{"model": "image classifier", "dataset": "capsule endoscopy frames (Kvasir-Capsule)", "train_examples": 42238, "image_size": 64, "crop_scale_min": 0.5, "horizontal_flip": true, "rotation_deg": 10, "targets": ["finding"], "num_classes": 11, "arch": "resnet_bottleneck", "norm": "batchnorm", "hidden_act": "relu", "depths": [2, 2, 3, 2], "kernel_size": 3, "stem": "single", "avg_pool_shortcut": true, "widths": [192, 336, 576, 1024], "label_smoothing": 0.1, "loss": "cross_entropy", "init": "kaiming_normal", "residual_init": "scaled_by_depth", "optimizer": "soap", "beta2": 0.999, "learning_rate": 0.0019, "beta1": 0.95, "shampoo_beta": 0.95, "eps": 1e-08, "precondition_frequency": 10, "max_precond_dim": 1024, "merge_dims": false, "one_sided": true, "adamw_lr_other_params": 0.0024, "max_steps": 4700, "batch_size": 384, "epochs": 42.7, "lr_schedule": "cosine", "final_lr_fraction": 0.05, "warmup_steps": 470, "weight_decay": 0.2, "adamw_weight_decay_other_params": 0.01}
Rows from block 2, named by matrix and row number. Each number is 50 + 10 x the weight over its row's rms, rounded and kept within 0 to 99. All counts start at 0. After the name is the row's rms in percent of the matrix's.
# convs1: 3x3 conv, stride 2 (model.blocks.2.convs.1.weight, 80x80x3x3), inputs 0-9, a 3x3 kernel for each
convs1.3 085:60 28 41 46 50 55 44 75 42 67 41 62 54 55 30 56 58 59 51 32 39 39 50 54 39 63 59 43 59 31 31 53 51 44 57 46 56 46 40 69 40 60 70 54 46 56 60 45 53 57 58 33 43 53 39 58 60 50 33 68 41 45 59 60 54 56 58 47 57 52 49 60 46 45 35 54 29 66 66 53 55 51 50 57 51 49 39 46 43 53
convs1.4 112:30 46 46 55 51 49 73 58 30 47 48 45 37 58 35 81 52 51 57 67 49 63 42 64 42 56 46 57 48 50 44 45 37 72 53 56 46 47 49 56 58 37 54 50 41 33 45 48 48 44 65 36 41 59 37 49 41 54 66 58 42 54 31 59 49 68 58 32 50 37 41 50 69 43 54 52 50 58 29 46 35 46 50 47 48 39 44 70 37 49
convs1.5 095:39 39 54 54 40 49 45 61 58 53 51 40 40 46 49 46 40 70 51 62 56 44 59 36 39 53 62 38 40 51 55 40 45 57 44 55 56 41 32 59 43 31 48 45 54 55 76 64 56 52 49 37 38 42 64 69 40 42 72 36 38 50 60 43 38 56 44 57 54 51 50 42 61 67 39 56 55 58 64 51 39 32 36 45 38 32 66 48 59 50
convs1.6 105:48 56 63 60 64 47 47 40 39 71 63 53 49 44 64 54 19 44 57 45 44 26 49 74 43 49 69 43 51 45 56 53 57 54 45 32 41 42 46 51 41 55 37 63 57 58 47 56 56 31 45 36 62 48 55 38 45 57 59 59 42 42 49 52 44 45 48 56 64 56 52 59 36 55 46 33 51 58 60 56 55 41 64 51 52 39 64 48 32 49
convs1.7 113:53 59 52 51 56 53 50 49 63 49 33 39 33 41 48 42 70 71 42 57 43 46 59 45 49 43 45 58 56 48 49 61 56 60 46 34 57 53 60 57 54 42 62 48 34 50 35 53 64 51 38 48 36 49 51 48 56 40 39 45 58 50 73 49 70 66 59 58 50 52 42 25 50 52 50 58 48 54 49 56 31 53 57 53 69 44 43 33 61 54
convs1.8 101:46 41 57 39 55 73 55 64 58 45 49 60 59 49 46 34 50 48 60 82 48 75 55 35 53 28 40 27 35 43 39 59 48 69 61 69 40 53 72 39 60 58 42 64 48 59 64 60 53 52 55 45 52 40 56 59 47 65 46 42 37 50 53 46 68 51 49 46 54 32 46 49 59 57 50 50 45 53 44 67 49 14 51 45 60 68 53 69 51 30
convs1.9 088:55 31 34 64 72 53 48 53 47 43 53 61 54 51 36 47 34 32 51 52 58 42 55 55 43 51 37 28 33 43 73 54 52 52 52 64 56 56 46 46 49 45 65 47 37 30 44 72 69 52 35 57 47 38 63 52 56 39 34 38 46 42 50 30 45 50 58 75 75 50 53 53 53 45 49 46 45 63 71 42 33 49 47 54 49 48 39 47 48 78
convs1.10 102:52 69 51 40 59 55 49 54 46 32 34 76 43 66 40 45 61 48 57 61 43 51 51 44 52 32 45 54 59 55 64 55 36 51 66 31 46 57 63 63 31 36 38 51 54 49 55 40 46 51 49 50 50 49 43 44 33 56 51 53 55 57 62 56 46 58 55 60 67 23 64 52 30 39 68 32 45 48 55 63 50 65 51 48 27 52 51 72 51 46
convs1.11 090:34 49 45 45 32 58 55 39 68 35 64 50 59 42 42 50 54 48 67 40 56 54 47 60 51 50 53 54 43 47 43 49 50 52 40 62 49 46 63 42 54 57 49 49 49 70 44 50 51 61 52 36 53 58 44 38 33 49 58 44 69 59 49 43 49 48 36 56 51 49 55 65 54 37 52 50 57 75 50 39 34 43 44 54 33 41 41 51 64 58
convs1.12 083:51 57 53 39 53 53 47 57 51 40 39 55 51 41 51 69 73 52 57 48 61 59 30 38 55 34 47 42 73 49 31 62 52 50 29 43 65 63 48 31 47 64 51 44 55 52 52 42 60 36 59 55 52 44 65 53 61 56 37 53 47 63 78 47 46 54 55 44 44 48 24 47 60 47 56 55 47 27 37 39 59 49 61 51 49 44 46 53 42 44
convs1.13 107:45 52 72 40 49 59 50 50 41 44 61 66 44 51 72 26 40 40 62 42 41 51 40 56 41 57 59 60 58 69 43 39 72 50 54 41 44 47 45 48 57 38 73 66 42 55 46 58 52 48 39 49 59 52 49 40 32 65 66 37 34 70 52 45 56 52 51 48 48 33 58 60 52 59 45 50 38 39 45 58 48 74 54 60 48 38 61 38 39 61
convs1.14 098:46 44 56 52 45 70 39 55 60 35 57 62 36 59 43 39 51 57 51 58 47 68 54 42 53 58 46 41 50 70 34 48 58 51 47 55 54 64 38 50 48 56 56 53 43 70 53 36 63 45 29 56 60 39 67 54 56 52 40 36 56 37 46 48 40 45 45 54 51 52 61 54 61 62 56 61 51 23 66 50 30 57 46 62 44 41 38 54 54 52
convs1.15 104:38 50 50 45 52 63 59 58 48 23 37 45 32 56 72 65 54 59 55 68 51 52 68 40 53 46 33 43 41 65 46 47 63 69 66 39 58 41 44 20 37 57 64 58 62 53 46 52 38 43 43 64 47 47 54 74 43 41 32 39 40 42 59 47 57 49 50 49 44 51 58 36 50 51 47 38 39 40 30 46 66 34 48 47 45 35 52 63 64 51
convs1.16 100:64 52 48 74 28 45 47 40 50 63 59 57 54 42 44 34 38 46 50 48 37 44 39 56 53 41 59 55 42 54 56 49 46 39 43 53 49 50 54 49 64 58 57 39 54 68 48 62 38 51 54 45 45 50 48 33 39 52 52 45 34 78 60 53 44 60 67 50 40 64 64 36 52 51 41 39 50 53 41 68 50 61 63 43 79 40 45 55 32 33
convs1.17 100:62 56 50 51 53 51 40 53 42 56 45 62 49 61 41 52 43 52 33 51 37 46 38 53 61 41 65 54 63 40 41 44 43 45 42 54 41 44 52 47 59 30 50 48 62 30 37 46 50 30 39 63 55 86 48 60 55 40 29 45 50 55 49 28 54 42 46 31 51 43 48 61 44 42 43 45 43 35 50 33 47 59 68 54 30 63 49 51 40 45
convs1.18 096:52 55 56 60 71 38 49 51 25 44 47 60 58 58 49 36 53 58 53 53 44 35 39 46 40 57 69 46 64 51 67 49 44 55 46 41 48 38 36 47 46 57 43 65 36 44 54 61 44 41 45 41 39 52 56 53 63 49 48 44 34 42 52 47 59 52 59 61 52 58 44 48 30 57 60 53 53 41 53 60 55 52 66 57 54 65 47 38 47 24
convs1.19 091:37 54 34 67 54 59 42 48 58 49 48 61 61 56 54 58 47 34 26 49 54 60 50 44 53 55 42 46 45 44 40 41 51 53 57 39 61 42 29 53 51 49 49 48 32 52 38 37 44 37 45 55 50 68 41 41 60 46 46 40 51 49 50 42 45 30 56 63 51 62 63 64 48 53 45 54 31 45 43 42 29 39 38 52 36 46 44 47 66 61
convs1.20 107:69 58 38 53 56 49 46 41 43 44 34 40 42 69 51 53 63 58 68 46 46 64 53 33 67 43 40 52 51 54 52 52 48 46 44 42 41 46 43 43 37 62 53 55 56 45 55 51 46 48 47 63 40 47 44 57 25 41 62 55 41 58 56 46 51 64 37 46 55 49 52 50 47 56 39 42 46 45 58 50 48 41 32 39 46 34 50 55 57 59
convs1.21 105:54 67 36 41 68 49 47 38 59 49 44 25 50 59 47 61 45 57 34 32 54 49 42 49 51 53 68 61 64 39 63 51 58 38 43 59 34 51 50 38 41 60 33 56 59 38 40 53 57 43 50 60 33 49 43 51 65 46 39 48 49 51 44 56 63 57 39 43 63 30 35 47 40 40 47 55 48 32 39 65 59 53 68 65 58 64 51 30 49 41
convs1.22 095:47 46 41 39 64 44 51 62 34 38 57 37 73 35 42 57 75 36 68 53 51 50 49 66 52 56 74 49 49 52 53 33 47 52 46 39 43 44 48 40 55 53 39 48 37 63 64 40 39 28 57 55 64 38 49 51 59 46 45 66 64 53 47 51 53 54 60 49 61 55 54 47 51 50 49 41 59 48 74 52 38 56 49 58 38 52 44 56 63 48
convs1.23 094:59 58 33 68 48 59 65 59 55 69 59 39 69 50 37 51 44 44 33 44 52 57 56 56 60 43 46 40 40 44 59 55 59 62 67 51 53 64 65 33 33 67 44 53 49 42 67 64 30 48 64 40 34 40 65 56 52 65 47 45 22 42 43 51 43 62 45 42 52 52 53 63 52 51 45 60 30 59 54 42 51 60 65 41 64 48 38 54 67 56
convs1.24 097:43 52 61 55 42 52 79 57 32 61 43 50 48 37 47 33 70 38 61 47 42 61 55 36 46 57 46 47 52 74 40 37 49 53 53 58 39 46 66 56 47 59 51 44 43 38 61 69 54 41 66 47 50 41 41 47 56 57 45 41 32 45 63 33 41 57 34 40 68 50 43 54 56 27 53 54 43 59 62 60 63 64 44 24 64 33 46 51 33 59
convs1.25 092:62 50 64 59 49 51 35 39 54 62 58 47 35 43 55 40 42 42 42 45 46 50 60 51 38 60 53 40 47 40 49 48 62 56 48 37 58 42 58 40 42 58 48 66 40 42 52 50 54 48 52 51 49 56 49 50 49 39 34 47 49 70 42 58 48 53 55 50 61 34 42 57 49 42 39 48 40 57 41 55 55 65 47 59 48 47 59 24 44 72
convs1.26 102:44 41 71 40 40 64 51 45 57 63 38 63 31 49 51 74 47 45 75 51 46 65 65 48 41 39 34 74 38 46 47 54 44 54 58 44 62 63 64 52 57 48 58 45 32 78 71 26 78 53 40 69 53 25 55 38 35 51 62 42 54 53 50 29 61 72 38 55 52 48 50 66 55 39 51 37 63 58 61 48 30 52 25 38 34 29 61 76 53 66
convs1.27 105:45 53 40 57 41 34 44 35 66 53 37 33 46 47 53 48 50 73 72 54 33 59 51 59 42 52 47 66 51 52 58 50 30 56 42 53 60 56 43 69 27 51 51 45 47 53 54 38 57 43 37 55 50 43 35 54 34 46 46 61 43 44 77 45 46 66 75 52 42 57 47 23 47 49 41 59 41 56 63 52 30 57 36 61 41 32 30 66 46 56
convs1.28 107:35 46 50 46 51 50 44 62 42 33 57 58 45 63 37 50 54 42 61 62 36 65 57 42 67 47 29 34 45 42 56 62 43 48 63 39 37 50 54 25 67 59 28 59 61 57 56 52 44 47 45 33 51 47 61 69 34 47 45 53 57 27 49 67 53 55 46 50 45 47 69 48 42 60 53 42 39 48 35 45 61 51 68 42 51 57 35 58 54 32
convs1.29 111:55 50 66 50 51 54 58 41 23 58 73 81 42 31 46 42 41 53 43 55 60 59 41 44 43 42 53 43 52 59 63 33 46 69 35 36 50 43 38 44 63 46 70 58 27 47 74 46 31 53 40 67 45 38 36 43 47 66 55 53 46 43 47 39 38 54 39 48 49 50 64 40 41 34 51 56 50 38 37 50 50 57 46 57 44 42 53 50 50 48
convs1.30 106:42 35 56 38 34 60 54 53 56 49 30 62 34 52 60 45 57 46 33 59 51 53 49 64 53 68 50 47 43 52 41 53 45 48 58 54 28 45 67 42 44 53 51 71 54 52 52 51 44 49 65 45 37 50 55 59 44 47 59 57 52 49 30 43 41 42 45 61 40 39 35 49 49 49 41 32 66 50 56 55 53 55 51 44 64 59 61 61 48 39
convs1.31 092:56 40 61 69 30 44 53 51 55 60 37 37 60 57 42 44 52 49 32 46 58 57 50 54 65 49 69 51 52 56 49 50 39 62 42 55 48 52 22 83 59 55 62 59 50 43 44 45 60 55 43 50 55 41 42 61 43 43 56 51 56 62 38 59 52 46 57 47 58 58 36 58 27 51 53 49 37 48 56 66 73 55 48 54 52 49 25 56 59 42
convs1.32 087:49 66 69 50 43 50 59 55 38 53 56 73 56 32 49 66 41 45 44 48 46 38 40 45 41 36 52 64 66 65 62 51 52 47 32 47 59 43 69 48 60 55 32 62 32 40 48 51 45 58 53 55 44 37 45 56 58 47 39 36 49 62 41 37 39 44 41 36 51 58 54 63 42 44 46 55 50 44 63 60 45 81 46 50 55 55 43 37 32 68
convs1.33 097:43 37 61 57 50 25 77 45 41 56 32 39 58 39 48 74 75 62 72 55 46 61 42 56 56 33 41 65 50 52 60 59 36 74 50 44 63 45 37 54 51 47 50 57 57 47 45 47 40 57 54 56 51 49 42 44 67 39 36 56 62 44 48 39 43 49 71 56 63 56 50 36 61 35 47 40 37 77 42 41 66 44 63 62 45 54 53 54 50 56
convs1.34 101:57 57 50 49 43 61 34 45 51 51 42 41 47 56 55 48 51 56 46 38 62 35 48 36 51 58 68 66 55 52 41 36 69 41 44 55 66 52 46 48 50 50 56 49 36 55 48 49 52 58 48 50 32 42 58 49 48 56 68 51 47 40 53 45 55 49 38 53 67 41 46 44 50 68 49 47 58 46 57 52 49 42 43 57 46 49 58 44 47 53
convs1.35 085:42 33 40 44 42 45 40 48 51 33 45 39 42 43 43 54 60 44 39 60 44 52 44 39 61 51 49 52 26 37 56 63 42 54 50 51 48 37 38 41 35 60 44 47 59 49 35 63 54 44 48 47 36 50 68 50 54 57 59 62 20 70 47 63 58 44 51 39 57 49 42 49 46 65 38 55 41 78 43 47 60 53 28 59 51 58 44 38 56 49
convs1.36 101:66 33 51 67 60 35 44 55 42 71 32 38 52 46 47 53 50 56 38 45 56 37 53 70 40 47 59 54 61 41 56 45 35 76 46 44 70 61 51 64 43 50 58 41 44 47 55 28 61 53 61 32 51 44 52 60 50 38 51 67 38 52 55 49 60 47 60 42 58 43 43 36 44 57 46 56 38 46 42 34 57 48 28 46 44 66 51 55 65 34
convs1.37 094:50 61 50 46 53 44 49 42 44 47 53 32 54 58 51 43 38 23 46 60 55 34 43 58 35 55 51 66 56 57 57 36 31 52 50 74 74 58 42 39 50 49 26 46 65 43 30 42 51 58 51 63 46 58 37 51 50 57 49 40 46 48 38 54 47 69 54 56 65 58 73 49 57 51 65 51 45 38 39 38 61 33 48 58 46 32 66 41 61 66
convs1.38 098:32 47 79 48 41 61 46 44 35 57 43 75 58 42 59 43 34 46 40 54 35 34 63 43 49 56 39 53 51 62 52 41 44 47 44 47 48 33 32 53 50 38 37 61 52 52 38 48 54 42 35 40 66 34 58 62 41 46 74 59 28 51 42 51 37 60 51 43 43 58 56 53 51 51 50 44 61 48 46 50 44 50 55 68 47 56 62 47 59 38
convs1.39 113:51 63 42 66 49 42 58 45 36 34 60 41 47 68 65 42 50 65 51 50 55 59 55 38 45 49 49 67 53 37 52 51 54 69 39 33 52 53 43 51 34 44 62 59 44 48 48 31 62 57 34 65 50 40 47 41 70 51 52 50 62 38 57 54 51 45 74 46 49 61 48 37 46 52 51 48 43 42 60 48 46 70 65 29 59 39 31 66 55 48
convs1.40 087:54 48 52 26 45 57 54 54 46 45 50 62 39 41 61 46 41 37 55 21 37 56 37 47 51 52 70 56 43 54 45 58 43 55 41 52 46 46 52 70 41 61 44 62 38 49 57 50 62 50 44 44 43 63 38 60 45 38 63 42 39 59 57 54 45 62 63 42 48 54 60 39 57 59 54 50 47 43 63 65 54 68 61 54 31 38 49 49 47 49
convs1.41 099:44 63 58 39 51 69 51 50 60 65 65 80 44 58 48 45 38 48 52 48 37 44 52 55 51 43 33 44 43 43 44 43 52 56 66 58 53 38 35 51 51 49 48 46 61 48 51 40 53 43 62 44 66 59 56 34 50 46 32 62 63 47 33 40 57 42 55 50 51 55 47 78 53 48 52 45 43 54 57 52 71 38 59 60 57 51 79 49 38 72
convs1.42 095:62 68 44 48 37 39 32 44 64 66 40 48 58 32 40 48 52 54 45 42 53 58 48 39 36 50 50 55 65 48 58 69 46 42 53 32 38 62 73 52 52 27 52 35 67 49 31 54 56 47 50 43 44 56 47 41 56 44 49 49 57 33 45 59 64 56 37 52 57 49 57 50 49 40 61 49 47 72 44 54 57 80 45 63 45 41 55 33 60 33
convs1.43 108:57 39 69 46 40 53 43 49 63 43 38 51 52 24 48 70 55 73 50 43 55 41 48 54 51 52 48 44 32 50 56 34 48 49 48 73 65 64 56 71 48 35 43 45 43 48 63 46 48 53 58 58 50 33 57 62 50 47 57 61 37 47 36 51 44 42 41 40 60 45 65 73 64 59 48 56 44 55 54 58 37 34 41 73 58 47 52 41 50 53
convs1.44 101:87 60 51 69 35 30 58 45 42 83 53 38 77 35 35 71 31 50 38 40 57 44 46 40 57 58 48 69 68 61 57 58 29 65 56 28 41 69 55 37 57 42 50 30 47 65 38 63 38 52 62 34 47 62 64 34 61 39 44 54 47 59 67 45 54 62 43 44 47 37 51 62 57 46 48 59 41 52 29 48 55 56 52 47 67 50 45 54 38 51
convs1.45 098:44 47 37 60 54 44 41 47 80 50 60 42 55 67 34 53 62 63 56 49 32 52 66 50 65 38 31 63 37 28 42 42 53 43 70 71 62 43 46 39 40 51 36 33 53 86 55 34 56 46 37 51 56 29 56 43 47 39 51 42 62 41 51 44 57 41 52 61 48 54 46 46 60 47 52 49 51 42 43 41 56 53 45 35 55 43 39 67 59 78
convs1.46 091:32 54 42 55 57 43 52 50 57 51 38 57 51 45 64 43 34 46 45 56 53 48 70 50 51 58 42 58 40 50 45 47 48 48 50 54 56 43 49 42 32 75 26 48 50 48 53 42 48 39 66 47 63 46 32 63 49 56 49 48 45 52 51 56 48 57 57 62 46 50 58 37 34 48 49 53 51 51 50 46 55 41 71 46 41 53 50 66 57 48
convs1.47 096:43 41 51 43 46 46 53 53 50 39 50 49 47 56 39 58 54 52 40 48 58 57 49 49 67 52 47 42 33 62 34 28 57 66 51 55 32 46 58 37 53 57 43 47 65 31 64 52 60 43 59 41 36 49 62 60 31 63 58 47 43 51 49 54 46 53 42 51 47 55 49 52 69 55 48 47 48 60 35 46 43 64 42 51 33 49 57 49 40 37
convs1.48 092:61 54 48 59 58 57 43 41 25 63 53 74 60 44 26 52 38 48 50 33 46 51 31 61 39 68 64 57 54 51 51 55 54 47 38 38 44 56 64 47 53 44 52 54 51 63 46 44 57 48 33 57 57 50 68 59 53 43 39 37 49 41 48 41 46 48 61 58 54 36 60 57 35 43 43 51 69 43 73 52 52 62 69 70 53 42 55 30 42 38
convs1.49 102:67 48 28 61 49 35 68 78 60 43 31 53 48 35 39 83 70 50 49 61 68 41 39 61 38 35 52 58 42 46 59 78 38 43 55 54 70 88 72 47 51 41 27 41 43 56 52 65 48 59 53 45 47 40 30 55 60 35 34 62 59 43 54 34 50 45 44 61 45 57 49 57 57 69 60 44 55 57 47 46 31 58 45 57 51 38 42 55 51 52
convs1.50 103:43 35 41 52 49 61 61 37 52 61 36 43 61 32 47 74 38 41 53 60 59 72 27 50 52 59 44 49 44 48 35 59 52 52 33 67 30 45 54 49 47 64 55 40 47 67 40 52 57 37 38 59 36 43 53 62 52 52 47 50 47 52 55 14 40 40 56 37 53 79 67 66 63 46 60 28 43 66 43 48 45 49 38 44 44 35 64 45 48 50
convs1.51 102:64 46 58 52 42 46 51 58 74 45 45 35 38 49 23 76 89 58 51 51 76 35 61 58 67 47 45 63 50 53 42 38 54 36 52 62 58 52 54 49 30 55 52 53 48 41 48 67 58 46 56 59 31 53 40 40 77 57 39 36 57 41 58 58 61 48 41 46 61 39 55 61 43 66 50 65 66 43 39 48 51 51 43 51 38 48 46 36 61 55
convs1.52 100:44 57 44 75 44 51 60 56 35 25 50 38 66 41 43 74 59 68 39 53 51 40 41 37 53 45 51 51 47 41 51 55 52 59 52 39 62 61 62 55 60 38 62 30 32 38 31 55 46 60 58 54 57 63 42 39 39 56 41 48 28 44 56 60 56 55 54 49 35 57 35 40 59 59 54 57 52 47 47 48 29 50 44 61 47 46 66 48 58 60
convs1.53 094:47 42 33 34 52 68 57 70 55 50 33 49 53 40 51 47 48 48 52 59 36 61 45 41 52 55 49 58 40 59 50 61 60 53 59 47 48 69 63 52 46 53 41 47 40 59 62 65 61 48 43 56 34 50 68 66 68 60 52 42 36 49 50 30 52 65 45 54 52 53 41 57 50 70 44 55 46 54 49 36 58 64 33 43 37 46 49 46 68 51
convs1.54 121:67 53 47 43 43 42 48 62 72 68 40 40 31 25 42 29 67 82 46 51 53 48 56 47 60 60 46 62 57 63 46 58 36 55 52 50 74 57 53 61 37 41 43 50 43 72 39 44 55 49 38 63 47 38 39 48 55 53 44 53 63 43 59 75 72 52 58 59 50 50 48 27 47 60 64 41 60 51 45 59 51 51 52 47 41 30 55 40 35 60
convs1.55 111:27 48 70 55 53 49 42 54 44 48 50 61 65 40 45 47 46 37 55 47 42 62 46 51 51 48 67 62 53 49 54 32 53 29 53 41 67 48 58 48 43 61 39 50 60 42 49 52 38 44 58 46 51 64 52 54 39 59 43 37 38 54 67 49 58 61 49 39 57 37 45 46 34 50 65 55 56 52 52 58 56 52 65 53 42 36 57 59 60 45
convs1.56 093:69 45 43 57 25 53 57 43 49 50 49 60 46 46 48 50 54 51 36 43 58 44 37 25 39 49 68 63 55 26 58 36 55 66 55 58 57 41 28 58 45 49 55 44 54 36 59 51 43 43 39 52 66 84 56 48 43 35 56 59 33 65 44 51 36 50 59 56 38 58 34 54 42 62 52 44 66 55 66 52 40 49 48 53 49 43 61 35 37 55
convs1.57 095:41 52 51 51 44 54 59 69 50 37 67 55 45 69 56 60 44 46 50 64 53 40 64 44 55 43 38 55 51 41 48 52 51 57 47 52 59 38 46 38 31 41 43 39 47 46 50 47 56 37 26 55 42 43 52 65 43 45 53 39 67 48 50 45 45 58 44 60 37 46 57 48 48 45 44 48 56 39 53 49 57 38 48 54 62 57 50 48 74 65
convs1.58 115:39 56 44 45 58 53 52 56 48 25 59 20 42 75 38 50 81 46 47 33 32 67 47 64 60 49 51 42 60 45 42 65 61 45 48 33 45 56 59 28 48 53 39 41 53 52 54 52 56 52 46 49 46 41 51 51 53 46 51 39 59 64 51 60 55 57 53 62 65 51 38 32 50 45 44 52 47 56 42 62 53 45 72 42 45 44 36 54 69 56
convs1.59 097:50 58 41 54 53 45 39 44 66 60 54 48 57 47 52 47 28 57 43 44 68 68 54 69 55 50 62 55 53 48 47 38 53 45 40 47 30 44 49 37 48 78 58 52 32 53 57 50 72 32 57 49 42 59 32 51 77 49 66 49 48 64 29 53 35 54 41 46 41 60 46 62 51 47 46 54 48 45 52 50 51 51 53 31 66 36 25 44 43 54
convs1.60 102:52 56 53 37 66 55 34 47 41 55 37 54 42 43 48 48 65 56 36 38 65 58 43 43 72 67 44 45 52 37 39 41 54 50 70 47 34 55 50 54 50 41 65 68 49 73 52 44 58 39 39 55 42 55 34 46 45 59 56 46 63 55 40 56 48 43 38 31 55 48 59 58 41 59 48 37 54 40 55 70 46 59 45 49 64 54 59 08 56 30
convs1.61 098:54 45 61 32 45 67 64 45 57 42 65 44 43 54 46 47 46 49 60 43 46 55 42 34 74 36 63 52 58 50 54 61 52 44 42 64 67 63 48 51 48 35 62 58 45 62 49 62 48 61 60 42 48 57 52 55 60 43 33 38 49 54 39 62 50 36 56 53 59 48 48 56 43 55 56 50 57 59 48 43 57 46 54 56 55 46 70 52 52 55
convs1.62 107:43 60 29 57 50 39 72 55 34 47 46 48 69 41 29 51 42 45 60 56 56 40 53 47 42 37 46 48 62 45 54 44 37 67 53 27 43 44 57 37 27 52 54 71 66 20 41 57 48 35 64 48 50 74 55 41 56 52 45 64 55 48 49 28 53 48 69 82 41 64 46 40 47 56 41 52 47 65 45 43 71 51 62 47 50 41 65 63 41 23
convs1.63 083:54 54 52 36 57 38 72 44 61 52 40 56 48 55 57 39 60 65 55 62 49 53 59 33 54 49 70 45 49 59 65 45 40 31 56 44 48 38 69 47 42 42 40 63 34 39 47 58 51 52 64 46 39 37 56 62 43 48 42 37 60 54 74 47 58 48 54 46 70 47 39 39 52 65 66 41 48 60 44 44 39 49 60 45 60 32 48 49 57 53
convs1.64 091:30 55 35 42 59 60 48 58 54 29 49 37 31 50 31 67 71 64 56 42 46 49 43 55 63 63 47 42 48 42 46 68 41 47 44 55 41 53 29 55 47 39 61 57 48 53 55 44 48 44 32 51 42 45 57 39 48 53 51 38 46 51 43 52 55 52 47 37 36 48 52 37 64 57 39 51 51 41 43 49 52 41 35 73 34 31 65 51 58 51
convs1.65 109:41 45 44 55 42 52 62 73 63 38 55 53 47 35 41 56 41 44 65 50 64 41 44 55 47 39 42 45 38 49 43 32 55 58 70 63 37 51 53 44 49 59 41 54 57 51 56 66 43 41 56 49 42 38 41 51 51 53 63 40 49 53 43 29 36 57 38 42 58 37 60 52 48 52 65 51 48 43 48 40 50 64 53 44 65 59 38 59 47 54
convs1.66 100:74 62 58 65 42 25 47 39 53 70 54 47 46 20 43 49 57 62 52 52 42 55 46 74 43 52 56 77 59 57 59 47 30 48 40 31 58 58 60 69 56 38 63 33 18 52 46 52 71 55 43 55 43 49 38 37 57 49 36 55 48 61 58 61 67 58 48 35 44 66 33 50 57 37 45 55 57 40 58 63 40 75 37 50 44 33 48 50 40 62
convs1.67 093:53 50 61 35 43 57 43 59 66 55 40 52 65 61 40 56 43 68 73 48 69 55 49 43 55 51 39 44 45 45 52 35 50 51 52 64 55 54 41 61 43 51 55 47 71 55 46 52 46 71 45 48 44 47 58 49 23 42 36 53 49 42 44 32 40 47 62 61 58 52 62 56 56 47 41 48 44 72 43 44 49 47 51 58 54 39 74 39 66 46
convs1.68 106:58 41 45 51 62 47 54 33 46 57 65 43 44 52 29 66 56 29 53 46 36 44 35 46 49 65 58 55 47 38 62 62 46 59 43 41 71 65 24 60 55 42 64 44 47 46 41 44 47 70 45 47 48 37 57 62 48 56 49 55 57 61 39 56 33 59 54 59 56 54 50 46 60 53 60 56 52 50 57 41 63 58 54 60 53 42 67 60 39 52
convs1.69 091:44 58 40 43 73 46 53 48 49 40 59 35 53 65 38 69 64 52 25 61 62 50 40 56 36 45 60 56 53 43 50 56 48 37 46 60 64 58 58 52 43 52 41 53 58 42 53 53 44 48 59 49 32 59 43 47 57 54 55 62 46 49 58 42 41 43 56 50 55 56 46 43 71 72 52 56 37 52 60 34 36 29 54 61 40 64 43 52 78 64
convs1.70 108:69 42 44 39 38 45 53 59 60 47 44 25 70 72 44 63 61 43 41 62 53 45 49 43 50 33 39 54 62 72 35 43 60 48 43 34 56 77 57 66 30 42 64 29 49 37 54 76 56 55 35 58 48 39 53 42 52 42 59 39 52 53 48 38 43 59 38 48 65 58 51 64 58 62 51 57 46 46 47 57 29 56 41 39 41 52 57 52 63 49
convs1.71 088:38 59 40 50 68 50 50 38 38 37 46 42 51 58 60 47 69 31 64 41 47 46 57 50 45 52 68 43 45 37 47 51 42 44 48 57 39 42 58 41 54 45 29 51 24 54 58 39 35 38 61 52 62 52 58 49 77 42 45 46 61 43 50 23 60 59 39 33 50 46 47 56 54 46 57 50 60 53 37 56 51 52 58 37 50 60 43 32 41 47
convs1.72 094:38 41 44 43 43 46 46 62 65 45 47 22 53 41 42 63 67 74 39 57 47 48 43 45 47 47 31 43 78 62 33 58 58 59 59 66 52 47 53 54 67 55 49 50 41 69 47 49 46 47 42 38 49 33 52 55 39 53 36 56 55 55 21 65 51 58 43 54 51 46 36 54 47 61 58 44 48 53 53 69 38 57 49 35 52 50 31 55 53 65
convs1.73 119:63 36 48 67 42 54 51 62 45 79 67 50 54 51 39 53 36 38 49 51 54 35 57 38 50 44 55 40 43 44 43 46 42 49 63 72 39 47 45 44 45 58 64 53 65 41 52 49 51 36 65 50 43 76 53 43 72 45 59 58 48 38 43 40 48 46 38 34 56 58 50 80 49 45 46 53 42 51 47 32 46 49 33 45 47 58 61 37 56 39
convs1.74 103:45 43 51 52 47 42 70 43 48 47 48 35 51 38 43 70 55 54 56 50 42 49 31 51 59 58 55 52 40 42 58 43 33 64 47 46 39 43 40 42 51 46 49 40 52 48 40 31 62 49 48 67 55 55 49 47 55 45 36 58 48 38 64 62 57 40 39 45 51 19 63 52 58 59 42 34 53 45 52 57 46 25 38 33 51 58 80 51 40 66
convs1.75 093:46 58 44 36 72 54 46 42 48 33 65 46 28 53 62 53 37 55 39 44 53 46 50 72 37 51 53 45 55 54 39 57 59 36 42 52 51 49 58 51 61 44 58 69 52 65 59 36 44 42 63 51 52 32 48 49 52 46 57 41 45 63 53 60 71 54 61 39 51 56 62 49 47 63 48 51 54 38 47 80 49 47 53 69 42 47 51 51 48 50
convs1.76 094:58 63 53 44 51 49 41 52 43 36 69 55 40 61 58 57 45 52 44 37 43 34 45 56 52 63 48 60 55 54 60 51 41 57 59 41 67 39 38 71 55 55 53 48 38 38 34 46 55 45 35 42 41 53 49 53 44 45 52 63 41 53 56 36 61 52 70 63 48 55 59 50 52 35 42 74 59 53 52 40 41 42 53 51 51 42 69 50 44 45